A small masked image model, trained from scratch: 48-pixel images.
Rows from expert 14 of block 3, named by matrix and row number. Rows with one number belong to one neuron. Each number is 128 + 32 x the weight over its row's rms, rounded and kept within 0 to 255. All counts start at 0. Numbers have three digits each. After the name is the row's rms in percent of the matrix's.
# gate: expert gate (model.blocks.3.mlp.gate, 16x48x192), inputs 0-191
# up: expert up (model.blocks.3.mlp.up, 16x48x192), inputs 0-191
# down: expert down (model.blocks.3.mlp.down, 16x192x48, transposed), outputs 0-191
gate.21 091:175154100197126173089205138138136146120165084173137117099110161165192127134189163119125133124152187138118121176070114125100142070137191194144066200083140106119059135075134188154120122109157115118037112096131156162085108098093136133188156141105154107122117132089094113107112127152083109111115090191105165141059097133142104167120129111136121144147163118131142196139087132120115045164139135161130108103143110133137107175115073146131084114142138153136137138108127138140110120125106167135146112112092121171122125116139096202111134121142175100080127110182066151071144172148119092167
up.21 114:183144139187138159157074120124066130197085121136109142121102133140107169138118110111128130092098113128147119180188176115155170176107159079082161164115171146195130124107065125138131120127096178151241163104102153147140108148116147200088191198134142131144144125141118152146092129114128124151094073164118172054153131144115147123108095101120109038084136084125104084176111178070148119131098099187116118137081132108140094117130128120107115119131137132088121069135112089139116103133125130194074143165123113117145110202134191103138115159117160118097111124189145163110132146134182108108
down.21 115:148173115104205109123089097155118138115092135114123082073072169156133145110191105071156101137157127081168093134126136124145066096173154165109134133032124102126116107148136131138086112163121064138069144080117210121079122089087086131172163127115167127111169097150100079159123106101051092159083167138163102156112094119109097134148113183119170106145071131082125105114103118121129159124111187128151155096112109154176119146173164115096146177114077108115132130117129090143087127156134120153154119117123174147154101155210140115067140138140120149181193099164148125099165188156084140102
gate.22 103:105092138131134095133134142099089089139160097172083142101099120095101136117179079193140133094145169114101130175099139120126096116083127101099149081130179104086131133147115151155181123116154189111088145123146108126147105170123167138142056177136158218125209140105117165127150094111163104178148149103113157122097092108172139154103139154176114113118118112121137167182035108174137127115102112084155124102112127102130109147153115222117153072138018150118126124199118130161148135118132144098105132101147165116101078169095141089069119088088178127116124178147143084103163122181138155074
up.22 107:154154083114139122138083092056152116125132138174087104182118181130120127161126187115125134148161147100156116141145089112158114120135157108052184103123132119157128094144104141118118111127103126150147140146089119118137159162125138108107115144137083113142142130109128112080130154121168153104072041097152192148096118134104144140146167133121146118147128121143122194196051074136122019138136138181173058141118143162149148120105112194128137066118131190126159144142080092177104142129101135130166213146139178117102142168173085078022146089118124136081127111119115060150133137141110141085
down.22 109:156128185118157134116064112119079093095161148098185146131183125142132145176074151130135082121120133174120090174139140092188145115095095188129115153153101157128132102140130186107124160108147137146171151092111087148130137113100047153101075113141192086118140129099119083134097118131101128071117139130098100134057109053110103171144152113135164163134144094137145147143119087062085134175125123118122128144099062093125193172153149087128115112115202098119132166142062078089111146108154066075101103111159118084074176143105086167086130162149164110128154127162107180123101166096143153065
gate.23 093:106141123191102130083108150087103203108151097105106188097162068140138123158137137114162150123040122116107165030116118133133143151132121143118114200148105121082113144132133118164100102167155099152145135113150133124134109118152096106162103115122152142159135158146118168149106173121178071165135111180060179104111154098185102125120120151135122096139174165084146162117121097126101147133074181090172075155143073108116158132141186111092125117124062080125129119141127130122121124168114152132059140079058164142045160112157151156179098166125123090097112130079136158082152127192191119077
up.23 113:129087098175072132116140141130164073134144116085119138080145193155143102122109207174129124126158100117096116075096161127169150159114089161133119135107110158180102129158146094102126123156103194152119143131078098063094093162113113061121068074142087137079147113104171125118151141151167146127117068158135144108194129127157057132131115116209177104144108121132139141161197117136159147151104097083154199170115150121131097153140160158115136062111112140126168117125086150136117133110177125092131150108102152138046162102058141127081172126128027090121124146121160091125167110150170128146
down.23 114:128125116118110103071118139103147163074119114116103139167191098140142123071091172146117148128177176154141125123128171078110140155187093143204134156160135167107124137077103169111150115104121103111140096151108084123140136146077115130154171120130140072168181166130181099087124134166163081128058101104126135126129163144052146136099149127100103175134136141160128086156117092157141144180095133076110174170122084145135140130136142101110122066149095157147148167138140138164228098091149194106131106160097155103108060120075186114107164139089094104112129133137062170229100140111077122124
gate.24 103:099089100146132115143127130138133146194168150086171116124134112130129179105164160112137114155112148104101110130122126133126143126158134185107100065162170169078106101143144131104066121156100145117005113192079129157130104203140128094125119161147121124113123207114208110086153110146168137155117115068129144117165135124180091108196126120122087117169174132131152024139121084141121155152055172154108134119169129061131139091126076108125118152166125108135104120093101130124142134138125157071150165095104153108124149106092168099090209097152069097129139131173155160166094111143096136090
up.24 106:154119156119137144149136123118150111073123106149130130125106166151093093145064098099079145157168123194102152108125163160161127101123188118094140129035106088115107139132121117131159143061121087105206148103135110105139112149183143098133147084122090153158138105157106170128123154111172104097089140069175104152100123151042166124092176100104130136129097099135101170131097130138100130151126150071103122134142155095159161111152121147194133108110163143140188131062102201103169112135132127111140084162153133139207101134176102124156061169116130206167122081024118143109199125112149125118
down.24 097:131111115128178163049115092116115132099135150082101072139142094122108179122076150117170114156126098120088255147177154092151119181120086180103075106127085151101151143134101185188115101178131134125131138151086129147084162109132055123072112115147131107115100141087165162055144128126143083154068150137169163096153139123137137204122097123152107117125132136104133147173101105171172119137151128101096184136106083095155141142146175103128125133127045122149126149085121140133178077085136140101118115138154137091150096118168111164099141135149156151109097114140078135136116155071133171131
gate.25 101:154121165152102097141171115099104080140162090164160097135110116131123166069146136140191112149138162171152121152133152132088130174131210093126094162125188157097125136084105128131139119106111108131091074107165132113109123075142135134179120173140116059103144109100133149077186147117088123057170178168141148139136132133092115125090154166132133177066166128152131137075154134109107055096095106087167091127073150160148099096148150083111136153174076137167098100135127107144146133108135133145147169117153193087174190129143074099119089185129081139170051120117040103158155161105100080106
up.25 104:127117135145163131109063071132131145186111137122130090120141151153052091118126181169120135113181097093123103164159100127148123157157223206187167138035120128116134151126122185142127091127108117148192146159164111138157138153142131153093157085135147092142163123115126177104108178121145130064100067087114115137139161058083119114096175148146132112116152091163116152148180040143098090105103155100142069159078112182161152128145138108169144146109194146153091125127089077163121120109132095132106150106080079131147115163154123118117119132127085207155122132109152171087120136179110147159
down.25 104:117129166078105146193155136129154181153125123108140129123145117172124084149131121126141155117096140144083093052148098084102110106136122105114072124124122143133076128162102171126128087146177139127043105117131159116126122183174129056139194127097130157095164161095103069156069115179115150138132098076109060172115114077081094128080121087077134138161057095151095121125133102087067125169135132145155132131134185099128153134132085113137116108186210166097155127133121132168218144095091168117128092061153119153082100135073117152066161107099173116123150134139160142133108108153115116165
gate.26 102:137145113088099153115115110175130110193111158102183180149116161099159183094172151120102135097124128099137144159108128079177142098109155141141107175120171166119144134111133112091140104091188141151040161090138124118129114150142116089133195135142132129153141149143104166081200151118152143129147081191133145138128114088156097160055109110074160064154122133127134107131094209139101134119153083106114069181112117125118084099103132102089134180116166152123135134156100180118108167154149172125116122132106066044140107066094155148178087133097063137069104094115134141156068144196136097170
up.26 101:098106140133112110115098126075137160156122168220087139155167126139109099150186120163109125144118143147131114115049117124151134094152126049161129079134106137089116096144146093127200171110094183135131134122175122111108125141151199102160139028088184135117089140124143112135137068134118146168188112135140127119089141132135160137071113120090148133127152106083124223155082140148148152046124145104112118163123100173147176115168092136170105118137079147126148122135143128145127122120133083123137188085154152143141144127120143094187138115093115159146095092108002079162156125071112121104
down.26 101:163123073097089143152177107161129105143117080134107157145096082118046150119098105134175129108157081149160186142210108145121165118187169077083115153137157107162168131133106143177123118075094182140126144158129150135122131139166113162138140110133148099128133153152114119088168090164127133194096148184071164070146084161121157150101157139136086079090095089122167135087132170126119138173140180176071152135151189064147136154090140207073087131126134149141107200155159080106176103169137163135164131129136063100123169080102130106150123103089142121136172115135126124093155090123104178110
gate.27 092:179077122140108114128161154167149118119159124097097075165171109122101075113238103135076146123143100171105140165107128135150160128109053135156102112124160195136147149180108083128173127098135135144097155181126122142134134126071097128143129107139071178121037129086122121121121190219135100097141135200098125106184158087094092130135132172109127131083132120156116109102199114123097123109099114074139164143109161112119192105088133119158115126090115116122127116044138119086128107071135121109158114129174186147210173150142153128120091146160107096095150162106103083134088104096127115143
up.27 096:149131164083175114123103145140069097095077122224179130137072105121181169116134172107116095125166143061127097149122137122098179115177147080133171125082133146106125120084135157139117110125150151152220148113138163095130110142149172074133159154153181090123125129112106147111181118086091093120111018107146121151135093150109145134136143128144104116145128133095132121185111144131171131109148226105125124109140099186092134168074106107165134160146182061134110150174138125188116108151091124161122155121125097139069135130110112098096155119119061145114065095168113074187168098145103120153
down.27 100:108144136144143038206112163070115157142106112127140090154121101123117125120122124086057159151116136151085237051166098080184140113189177100154114146157120155128097103095104171128140074121112153116072079120141083104210163132145109122136171146144108192136109119096150119159188088087117112146093143105133129145157167154077105126096159143125148132150157121141079179093100068130161128125127101150112110139152127075164168117098112114066135131158162110155153149094149124113134076173102161105128106183145135059149076154136116186141195107130095157111147122126143111098135142172144167104
gate.28 104:174116159092150106137158106119168092142143113117103120123172087135136092111255159088116117136171155126120106049122093112091168152151161143167121143148139109121120130117117117133136118110123084136056077141131142159063141154118143064078116147099145129120147102165125130123135116167167139090134149104121123134144133134101166135159085049117146138089184186141103103092045104153062128187124166168110138084149121095131157087132159118108131113113116156138115130143150134141206140109099108129151103203095111231088158122147147137090163178093131137107139129046168093142113082099085115155
up.28 086:109122133151079150132083165139175122106031152152140133147116136146135203172162096169151108156102104160111127173078138142133091153169082136124108173128108131150137146090194117100141105172146128105189130102167114127190097093115134174095117129153149114116066124049163142161127152118109159152185070143118138111131122159144135105109138171097064062117102113080149125178151166153189163069109092097139106105148102196121125154144136098148114112152128114133112117133103135106096141171136149121104160112164090075153101080028159154223115068110120110144132129173087155153092137177154128123
down.28 089:120061154105107088121083124113116091156114114148103130123115143129144105142077155153114139116152121149132255140146120119102102101098155089155101161162155149196167146141126148105108145089152155144105158127105142147094102164156101181129217143208129123143140162092170123155095138118098165124151120167129140126092119139114130110137160143095106107098189111104122140182110152220124127205190093155100089105126152131107101156096148134115155154095111101158203131144164125128218107177129171154134056119086162088116158099111154142173116154103152125141156139143183087153126138178158150163
gate.29 104:158125010204092126142103127113152155127111120151148110103118101216154210120213132127101080119119188099172132103059154138131109127132114176092120129191116141108100129136172109127182127158195141099081112146093151117178115142111195160128093147106094046106084135116163127118136118176135156144136124151112205127073107101117159125108106140136170187081142149121126078144134108123116101105119087133184184122122151186101147140170125108093142075162115108131085147139092109132080159147122088129106121100099093144165168069125153112094164094123149130133113119146103073132159140103151118106
up.29 092:161121174102146100094176137164106095139168180058141131131124071163142091136121082156131073119149075129120153159198114089133135071101113079159131190128153096157213142127113141142129171083115078182171126136118081097073112116142143137124142133138150174124074087126082165146149082062081102142171148123117096185119149170199085121103133147155102163107086072096161140108162106115184152090173114080116156145138150065102150122098160142097133159127105123151132104097119107124151135105108093139174090106147173197107114065130136141082096178105100174130113125157132126112138113085103156188
down.29 094:131120102158103135136160154129153077101150131154142148111124150144147127120117185165093072053141143080181202056107071112151131116151124202154161156127127150130124146151182106131123125105128129157162170135157153119095154115118064131129124128160159079178137185120105108133185141117177101144137182131154133127113115153162162161108137124196095124127110115099132115053182116137163119139092111098099100180127134055194159074129166153158137146115057139124121143110184159108181119130144144106106105172132097104167097044149178121132140183140086133105121080131139154126065197043122140115
gate.30 103:138156108119118140141147136143099118065128141020114135122116158091112122165237158094119112121151125087163116151131056147081161088157152190140096124221141116157157165128136156112160105080084098100016086114154124113064131118112173139097181103128081167164171152131127121168144113150104165118097181159144122128093083152118111122162141147047162097141114146121148140114171101158106126135169142125134142112103106144111145120121146151116120127121099086129120151044201106096099127107113133155149095146158095135088127145120174153108118072138137124157087170119104099098161040127147138109
up.30 100:128131227130129137124121099179135078174070133156104091179113088149147050096121118151116116114157129182086126077136141132074103141121125105128180173096100096086112094107099112132111140174098091145223171077149160135172113088159173043082142173153148124124171193100133107174118085130094089150136132106112126187116149098085165131094107113151106214117139146159133153131041103127147123128158204121118135156110141109132139146131116085133103126158154147111153136225106129114113114170112112128156163152117120129148079072145097111126077146113153153088144131118064148121120163126140118145
down.30 098:101133154106151139177047139087101111081083143127107181163088136057120123141116036153102104117080101150142255112149118106176174192143145105165132134181139161094114126132147136104114152144113090149091151074140147157155142126165117106094182111127127183125136120157137140133126137126124088187154093048116165135141127124130117163126172025091125082077159091145134187153132082140158125141149103132137068130090136106153159085143070152175099143127188115083152111160151135143151097116134133118161112139136098135100152147137152127128112161148114104082160116109124144134141153170112101134
gate.31 084:153076125135098133105090119148060149139099127151178113128104127145125114127255157182104119142102122118154112086147107110195095139187199100149173198108147142154124170108128118104133146102134143125076047090133079070096141102084138177162084149129097099111128155141102171099139073126139162106143126125126129128138133132125097101131102144096145123153109177167055094127132190139154090178137142110194141085114129155143156122113166139118110100124066130179144082168128197173179138142133149129124110091146118125095096090117093138116173131139094122122123122198152119137097118110154070139
up.31 115:147112046098090109114159161173070123139164147135091101105149152104115144112096154139168092145164107102112133155114164113148140128107084161109107061131136158129128114073111127104114147090161165103091130164130119114098129147082183105129080107118129106094118091136139155179105105122117133202133068246116147186103155120187158153054107120109145172132134155123154136174136082132121112125129139123107161145117131139112111161132094162065111094131130090114152136115096141156181144168151035184160163100159158231140128134181051156131164064134125121136111077133090094106163132155094117157
down.31 118:159126142111096115185084139143131114133171127118144149192185166171144122087130182147117178094160101154198232099148094110097153143189128113122080180169106093175100132123173128117064121103150143113093106109110142119163183099118208136170117112118148090117177129120134125118198122138121126163111059127161146087157122148097156142144116146090091075118101163147145057133149085077147190142078156148080140163097107092110151099146151131140177111100114132122125155121163163194101113159206120082144122143104057129168080110145142144122143129130111105125113139123120151161181069129177131122
gate.32 105:143164098129130123166154134201090123083062104172141103142130084122119160099180134122097148146132096160136139089138107099085139125160154082148117109091085145187135141148110122095197149104117141126127132084163195049104119103139138157162120110147094094164106086196152151124113104157098127155182148107153121176087153126136111128082074091079149149106138098146110170122113198186112173021139122112098114144153102154131120147120132144130134071126076155095111138143128159129166150143159044150104148122116078184175135076102115185131062104092150132139071091192159155132143142104112162167
up.32 088:116117195104098128103160133148133173172135098062078169150126134132136033086159093157128111133175120132080111109153116153160154066067163180096143130125171077054094158129113089139126151152125123126078072145107127190143174157112117129104147131108194092117166158156125099140105129138158147173137089138091145130223107163106106105187145143121099121139095102156151121151094080121129167173099144139088142113142129098111170116154107124073130173116094059174127115145160124120096098179116152086074141153092169178125130169129122132125183210112116089101113108093096136108159104186106105086
down.32 097:154053126155126104134094151100172089130067108098127092180077167141131162072077111149111160086093134153153218159176067140104172176138116090119174168122154105125111162128144147127071115121123196106183054138134116132101136110122157141157095112115153134129135147108119158151142041109098125162138167131162084088155133129183186124063161081138158119110109132122124145136128117162143142111166158145128073107113156139087100165125046118071144117102110144138091108155137085114173157172150135112138108153154164121157134154139162146202145134167117057082178138111166072146107137186151149103
gate.33 107:119094087130138121111102131100104191133113139108109127102135183080138127166215170090137159098113080146152111121155117114118095107142158185129166117119092144180088139132133151151197163119118190143100157155104112168075149136078153101104098164131136113151105102177140078087121142141165113103145146081094120149103129122089096100107145066125127017127115100103145096130160138195181122125091110114080086144132098110142182120059161100077143157094118203126130139078141146183138132144140106156113137182079136085115129164087123189124131150184145172101147180213157089109102107126110156166
up.33 090:126099087153163133169124109134187131093070165083090169105111144124128106117160127122108136078137117123148082123135089108084179134102119227110138152174092057178129157152160155116161103200114170134050118173107128159100170132133147142134105123101082137159132111144165105096132144100138169059107126168126131157158102167142096114097158076118170051127127122144104103125164102142113108119087109132143173195106105101145199105048150107035155108119178206116107135134115128119172129136137108134141159159079085103090121123112113160156139098150166185161134182147155127090098091125109168128
down.33 088:108143107163162074099106146169116146129085099126102112120131125101123175077132129151099146173169124131122000128142176114074117160141090165111126138150155113148250188107097117146167162092116098126141152145140142162136167121094139152096098184150081093149117114167154102103199194106129110181133141129140143134150161124149099131144136158127123158094148113127126174086198109176174137106109060124186149137116140143168138129151116135076101151115073152085130147108156162109082161088156126130103137157122087151110100192165141116128156171123144145105173098138168171069158127115147110110
gate.34 094:199128167138073150115129151143138159088123108089127138093178123161076128168216124165136114176107056119134123171116118118122128140103108117129083144201095114108142116132143075115137144150198162107162126064162106152058105113119130157137176107140121154042142172121153072159083178134193101147171121110119138122106109140082186134052159178124176081097140201123149143100126143095132052136080158084138125134104138090109140115106128161105126128131134183116132154102113101061101090151155127102122131103121066206132119078118150122107079113135130184183127138108122107114163129125162140135
up.34 098:100102122109163116146132137083184040141111168115104108094110095134111208116132107131178107159119047134153119184120107126124083147080128149117158157147150145184150098169107131097112133166125142174181177121089105064112157137119110125164140189159161128134077124065119109110096158121167119105107161108105122145166149143123093152087152128086139075121179076145092138141096153062125096107098091112128164215119153070142135152123157124118201129114102120112129132120125152111164116053130197127112104095118148110154142205053123171133156115147134097115079139083189116143201165117118123104
down.34 097:162117211121102106132105097129170076133125195118131121151138095124161177154112133126132120137138106040155107133074130096139127151116102124186117161154139125057156128144124142185128133138084142155125165160154110102067178079171173122140187163204176118166067152135140083149122131187181091145079163154125162114186076152089147096106152156148129203105148166108141109183113092105153134139127156160165124142113128114097118056091158114135136109150065116174143201120105136132142155156155137181141080159118135089181095123145143094146103119129119098156140144077154159063136139108074144168
gate.35 110:084157166077143104103218116125155129165127124141091124189189154117105086145176131165080126113094103140181144159128144153116158148133123109126123048124122147114147154151159109091157115114127092124092168178123139124154183118125153150122188090143080148102112124068141046159126083159138104132123111166141103162069108136170132120127180161106099209108079106074123086128127161159088128110111165097079191118154146082138142106092140140138089109129150122137161106205132140046106107129103080138094134158099095099143150122101217097145166149122112139160109141106209064156094129151154143124
up.35 097:117054112132108118085165110144175113142141120202104163091123170149112127109081121156132165112070125106119138160138124140165070182159106112118148170148138083155120108100097091118116103130181219159167102159115140133116180158089144069087123137104108099119131169135148100112154124125131185034128131159117158095090116196142057129152140111102163147183117150110127154145110145180112122203132072119172121172143139114108125133133144170072192110084110105151137164114152138164180124090120135117077092096106107138119137095064092126156144116120136085146145088039157160039157115100141123141
down.35 095:087137103152127110088126109106141079127160147137154126099126089151161119194094189151105114130137085077166212187145149108100094087137137152156133086116125140181083107113074041124164150123168115177142155123132124140157145090129107119160141103095183085134090117142140124083199062167113131099163178181165111150153117126133144133086103104137120049142149150104079170193106122127116121178119176166151130076146143115177160124112184089117096110148093104142130074133165134103162107120135126125105113076132116150177084137112085131168067143212109169156108166186101111090173158112144148139
gate.36 106:144173181129165151141115127134081153116124071109104121086139137086107117130195164098171187093062126090103126137204149081169120122183046101121129119091167068098124117113134101156062173162158151101096141126084195109143097167121128151152183138136132123152164140189118133106094086125126155200169129110105112136179093129127132143130186125170166109069162137167167180124097149108105147110054120175119153093108112155125128145124177106087093095126113151128154129118141093113147111117180171140096123144087062124084097170117150166072146128124140074141174162113129154144083159109141118058
up.36 095:157145109159147139153198126076143152123124144056086150097151148099146141128109081113151171125101145128149110160152125097117145153149072108129150133131124134132149146104107111144078142204223172098190137125096155179078141164162112151116121123118153128096157150135114143191071131064093151133082145091128100123173071152090208139156147131158136133085166107089153120142181143143134150123064128136167159123079149127112097096090159070029097114115099132068134126132141116080167113123140113155121107121169053077120112138073181105123140135136127109170126121117181122213096142062131112128
down.36 096:154156150171130169103130146165075114079161096165121089155134099143131118066121126135088142153160053113113117151149134091156149144105140150125164135112129111103184144156086099140152159051136108138175216182140146203245144121154114103085093135089122134154118137133106163112090101163175071110080158179065150128105123140099186150140102146113167133157156170079131095111140144154091138147135126155147141095086150114052142099089165147082139113175081175127102137115152116085137097114164145189120108180130092132164115128102120130127149095137105082187128135156078160153088102188138117102
gate.37 090:109188150073102123104103175128120121139082117113126159192176110107114137150217108150164105125151096172123110147074173103157166065142217132118124145149173131083057085107155192110111145109064121107088094148084166145088150149113119132154135092121132121152093137061138151104138155158136135142140076108135149132174071087176108141127107159096133139119173182114158129116104136113098084125062166187098135113138130082134159128080158132173066145167152124129160125176128189119121115202109109116070133108140180165117158110168147130132096084105170112161130137049138194116143121128119125115
up.37 117:172144100127129122138169131060167177167121142117194150114137153108143200174026154115149096129055142140184128122134145120101162153102152128139128135092106123161146141140114073148213110073180142133146149106135100165167135145116086210139124155124111087107102100110168130129082135115124109039111099160115101150098136140085094121155108182151118131155153094116130040102134180151155123146103104164208140136149139123097149113106155085166114107128136114135132120111164159098117129160104116143144168160178108000097106171098144095123099160135095142148093134118127106142144122068122147143
down.37 118:106189158160196078118102100152096089167111125113117148139115097089100183119173142090098173127118129106104085134110183082179126080135086190147151176097155088072148098140124114132119099158129096118083138109108103159044121097090130133102105144092119151129093149184118121141112117116095137075132144152129199154137136142135110147183127253150135133128128135128151145112140109087164107094095064109175137098075090171157121158118173119086163124165148153125073164151091108115064110098069111126102132139166131150098110131187108082144139060121190107129129094143118139153080166080148089138
gate.38 094:194145108100091114094165149135075149165142103131194097097179172155112213159190166186065134159102126115120150191100110110164146145123138150130107141134142144110097109119132146140166122088121123139207127094154142165074129100131156170064193157112139124140142122121125172135153126107110141171094116087130118171153140157101152140129124155069109098133188134104105118067047098119134115163124144115147071110168109046119140152091126088067131113080121109108152092089190130149053159126113142130158133090174194087144116131104096122123067099149139107133121184124126130106059156147159094151
up.38 119:152118139111162150125062131168158174133101090208115132215071157092095076125092101149122178116139194129155135110107111153180155140128113246101108085118095130087139096126073141152127106120152115137149146087152124122187143122127083069116100166131118165204152142116107107116118114081125105070133119142145131162108106113120128142153151144085134198130107143100125150128109150142113067071141179097111063136137059157139150155146126115183064109139175178104148123147111130140095121179113126149108143179109087094130164166150083184194079113168186147112135130108107122141141143104105119168
down.38 111:126093144083156067152178105133097140123090124140215078142122135113117092082096091123102151151097066125127092142142159172141091143128120104132155103121180129155084192087126116125096120144084131131120179179129114152157185135174130097052060136073146162127135097105132088141094085136095094069165116093152081058156141087137124156181175141084140134118138100118117139147090129145155144130172162146136129074148144054138117069145112144127142088159247087121117168140154133133133156121152129053129155133097091129174110159085095174097134134124133123156112118116104080175132128126128195087
gate.39 094:127130058132132126097155146094116129078128144140125083126171128119161099112255117097134125110191130120102136146169135043071145115100179173065095178072159159125108121172077169119118117119156088084107143168066134087136136138131129113172096142176140098113158160096092129107154096129177081121112225088107129142117100166098115146123174140087124160156150111130221131152120121165114099168144164114142132121154115086085073123111169085131156102167175112155105129132154144126134157112119124117097142152063119118130155124168118148175110125142105093138191095145118112102102152111080091072
up.39 119:134114102170136193086069139146089113142129115159121199133114139085092105086059115183154155123101076131136130222162163179131140181120138091110125046169120180215137153172114102152118122114125132145066121172076125095101114143139114189140149113121112115103120116106145100103138156125160117096141090131149135141132104153166134125113141123160112118154068101124129081118142114121159045085123087120144146077099179087127136147091080139138124129133058099148131095137146157167176118152130168152123120148180059196158105148085131085139108171198150153149068127165158123153119133182135133082
down.39 117:136153116116142114144130131184138139084127074157123106109184141158140109062116074096128165130136193112103082117094173136136084185131116116137122148130094166111108109077094118146126108095109107081131148182125114193126108131141166093136120146126117162149155065103158128125140107120136107149088106073120169124151130194083169084165145144140137144152178171156163083151065118050084185128137130141129090156140150163058151116119105072113164159137154186129085109129114112149088186153137056151107158087101093132189158087161130080116188146130116164126171097130116051116135103048111065148
gate.40 092:099117169119146167151096141050058141098043139152088127119146152094099170127202101134123159111166159094132120189100149108123145140120150143066134134125202152132138112077129113094102139082133132143103176204125139098125143147164130146088162096173161137101147152132115167164182123134112121167165136195107123168069138150160122129098178139108073097104165082109111167146194056084150144102172126093129102115125084054113114101132130115141099100127089118116128140167136157098161105116164144182099143153190152157089049086094179067106139110164142138139140139115132154132090086133177108144
up.40 100:153171083163107080125190132117108167153149099059102123097091136162153155099190055076132086111096091132164126104177163128127154119129110067129144147115081125171157141125142133121185140131225122126153101097088131109167115124115141178127142130130167132134126120133144137126148019147120127195112102112126163143088164169174122118087074215115135091145086105109075076138161109103130192134113097033108138103150130116101137165115152138156130131107118116132136090093160088120130119156119124209093128113140110112126088131129166139129162140143170129102081176160199124109087119078165108089
down.40 099:129164080171148125122172110140109103129165155082174195095096163108175163161113191118170150105152123095131128055095115135203166091122115155116137142145129126154110156155128111112122168146079112134132092179121137096109141103142187116154172114140101108147099075164115142143169124099077123127083166134126141129164158173139189084115104128203190127165200148102105133085122117193163168136158081125128098127156095181136125174119140144156123132078073113169077113074069150114097141178177103132175088154108180098145154105163155157185113166124125071118163063124117124112117150129073130169
gate.41 111:132187100075135133140149168130177109098136084149098145111143095104115174200234089137072082142143139100107113133123136173138110126179117038146122062128126106103137129115102117102094132115098138136128120107141119109176130156099142188072126131125113132093132098112116154143139111189138143121133178059133133123137113209132149140170134126076203075110129091109124067148046121158130163110139122217133157146143121100126133092064124106107166153129149095098150150156089084120160115095143150134134122116118143104167142138107117126013181120095141060182154138110181131143146106129137112108
up.41 097:113169115192114117121112059070094098105174096148123107131131106116176117119141102099077142127144220153107133141098170108168146117143092098093165193161149189140136112180119127144097162136105097149137124054108159129160095137123138167146199129118140174178139120101122131078142090143106118159139124231109122162136163086209120117066137142062086119101142183104077149082141185132112136146145138115096122104155085108099157144125121079138117146138126123092151090147150209096108114188102130091155117147144149071114142108079188151147126151126081104072143102106166090173125143135108107096
down.41 096:125127085120099058157177127107117114171113141180122088131087153099163133122162147162148109088131142124134221145119101121175119136123169040151101101112138129152161150153069118097147153170163102136166148138126114150141092129080148161135183147191122142164144127140156119171141158160134111119201234040088166164109163149151161110120134114085107125123076117137147170164123145118092095086126131131101048095163192162146111158112090207124101081107148143112145148114095160152159131191117171189148152100159140105128131090119130118133093081115132124072122155102157117122139200137098154136
gate.42 096:105186137146081147115051152086100137153122138116180130103128155092105156106220139110096102169163072167132137216095174101139134116079113131099085146155199126112150135097156191098118110131200103169133120102103144082156122127092105158095185093138157181093154120078117121109181135119164110171110139169142107132094131162140104127095107126120124068078157077115131116101105090129193145122132117181120202151130100161109089162152153137119160112091139074147102194144159085112081118095153137112104166098169166134085157148060119127104120100117173125124095178107105163160128124099077105130
up.42 119:169164027126147132093134140112113133100102135123100128128109108132156215131180091167208118151084185120134127204095130131140144189132109066166121106147097142157166125124101111152126109149127134121173112097159123142111131133136132164112214116126132133142127159173132145077111118131083146132139173175148102118137103196143219101120127098060090038100160159111119149146106160098067143165132200148113089108094123098119100123119129145116077168116063126097099124122144154123108116154140134111087157124137080146132160122127143228132166114095123114111121144157106118166087119213096095107
down.42 106:117129103145096138079151067166139110193150133113127114138140097130124080126136182143082127131181105132134168168102163121109092097100182075094070129140131147189144109161081168091130143150085114074101187195130104115196116120190175102156129172126176150138176138188114112146101105091151156164127161165136108083086143137132104065125196094131098081155118151097129131118138138110088151170169130194131164121078099112079119147111125114122132176123079118117132130093149134142130144212140118227133104057131163154143151134121099129153113159122100112155182077130099175137152144188107098148
gate.43 101:083082068142117080149195132050112128199144134116145132105151189166118108073131167085130183107100109143084117187133177129172118110105174115138142168103168113160124135101122081153145112082163188140135059172067132177212109079143087195165120100146140111074061113133146094133103125170099141119119084144135135049106114124116097116116191126149153095098103072112107105114108144103062126217147076126121163159137198105139139143091117149135166134118113086157118137089164116136120135087129137116148100140141117090112151169119111146169142182164133129131107126140158117147142126085147152138
up.43 088:133121072114114087174130142120158131124117122149128114131154184106145103050074081084185149114105143152113137153125140151192154081107139128161155170080180111124090102111078118158164139150099136131084088137125095172140139059173099108156173116144157121154113144112132049134126123131087168097113063250134127137071130071128136111136141164148134168148145123105087167074153095116129075166139089117122151088166142174156102173116137094184127149153188122100098123048151095128105136168121154128140101209142133087099134150111091139220117156138100152081110121106100121135140122120158148158
down.43 084:117121073059109173127067114157100161104135132154161149149122101088105092114179197144153070118109087175130095100139158145125145178106121073133098079116157098172074127121120174113130092097119173116117214134113141138113088165122106094137130129115135187117167046133176110123098107129119101168148113156126151103122105105139136086163144106081093071170083097141086126133128140093094145141139180135123131101121198067127114066138055192133161116138190172135140164162126082208130155157130141159098088131150118135137215145087118134101124165122128099171174153135158114138101133186102125107
gate.44 106:175149156164140135141108103084122147106116132151126138070054119107113045138184120094106139117145174131149129118125146079165176213118136138112157148102183105126111130109142151148144133131178163139103129136094135165075114119116165111133135148145130137125139127108093182177096142142117126172109141085124152137118087126112082128137071147235127034113149109166196167132113058104180148146128123106107129146070120093129167123100146160123137076129136146074172148129134087112161103126074084155088142165194119097078104161112180096128162118102173084089221164139166091130122129075139143105
up.44 096:135151144146161143099167133141110152111110128112161121184106138140132173161080110091135140097092103132088123125130131135168177143161162035121140139117114152163133147137066125162098156127146159153132176095146137145125110147126126179138155180152118110099151115139145157150078119146111131120079121110130142102072087110117122112028138170113173090159157092171192120142123190079116137139096101157203088145071153143086153203107131056138117116129097151138169081046125133132086113078115122129103114148182124048158110132112189150189082078103126051088090145160166086130120147176124148128
down.44 099:087138103218105175124171052124126034138144114146136125129144145143118097104085126119101089137171165143142210147122105113145190117160127112108101134114110163094189111120104147099124142106154093171153071153133113169089127132107128108116164155088085102126093130143125118139086107126102107114096146128123088109139136105113175108107200146151099054154116171090165171127119106120126112075121084157107132091145127130167126139110187169085089123125083163049156102157150174081148157217141107117156121117122136000114105068114102136186059114137125112120104125112101133121126141123106108134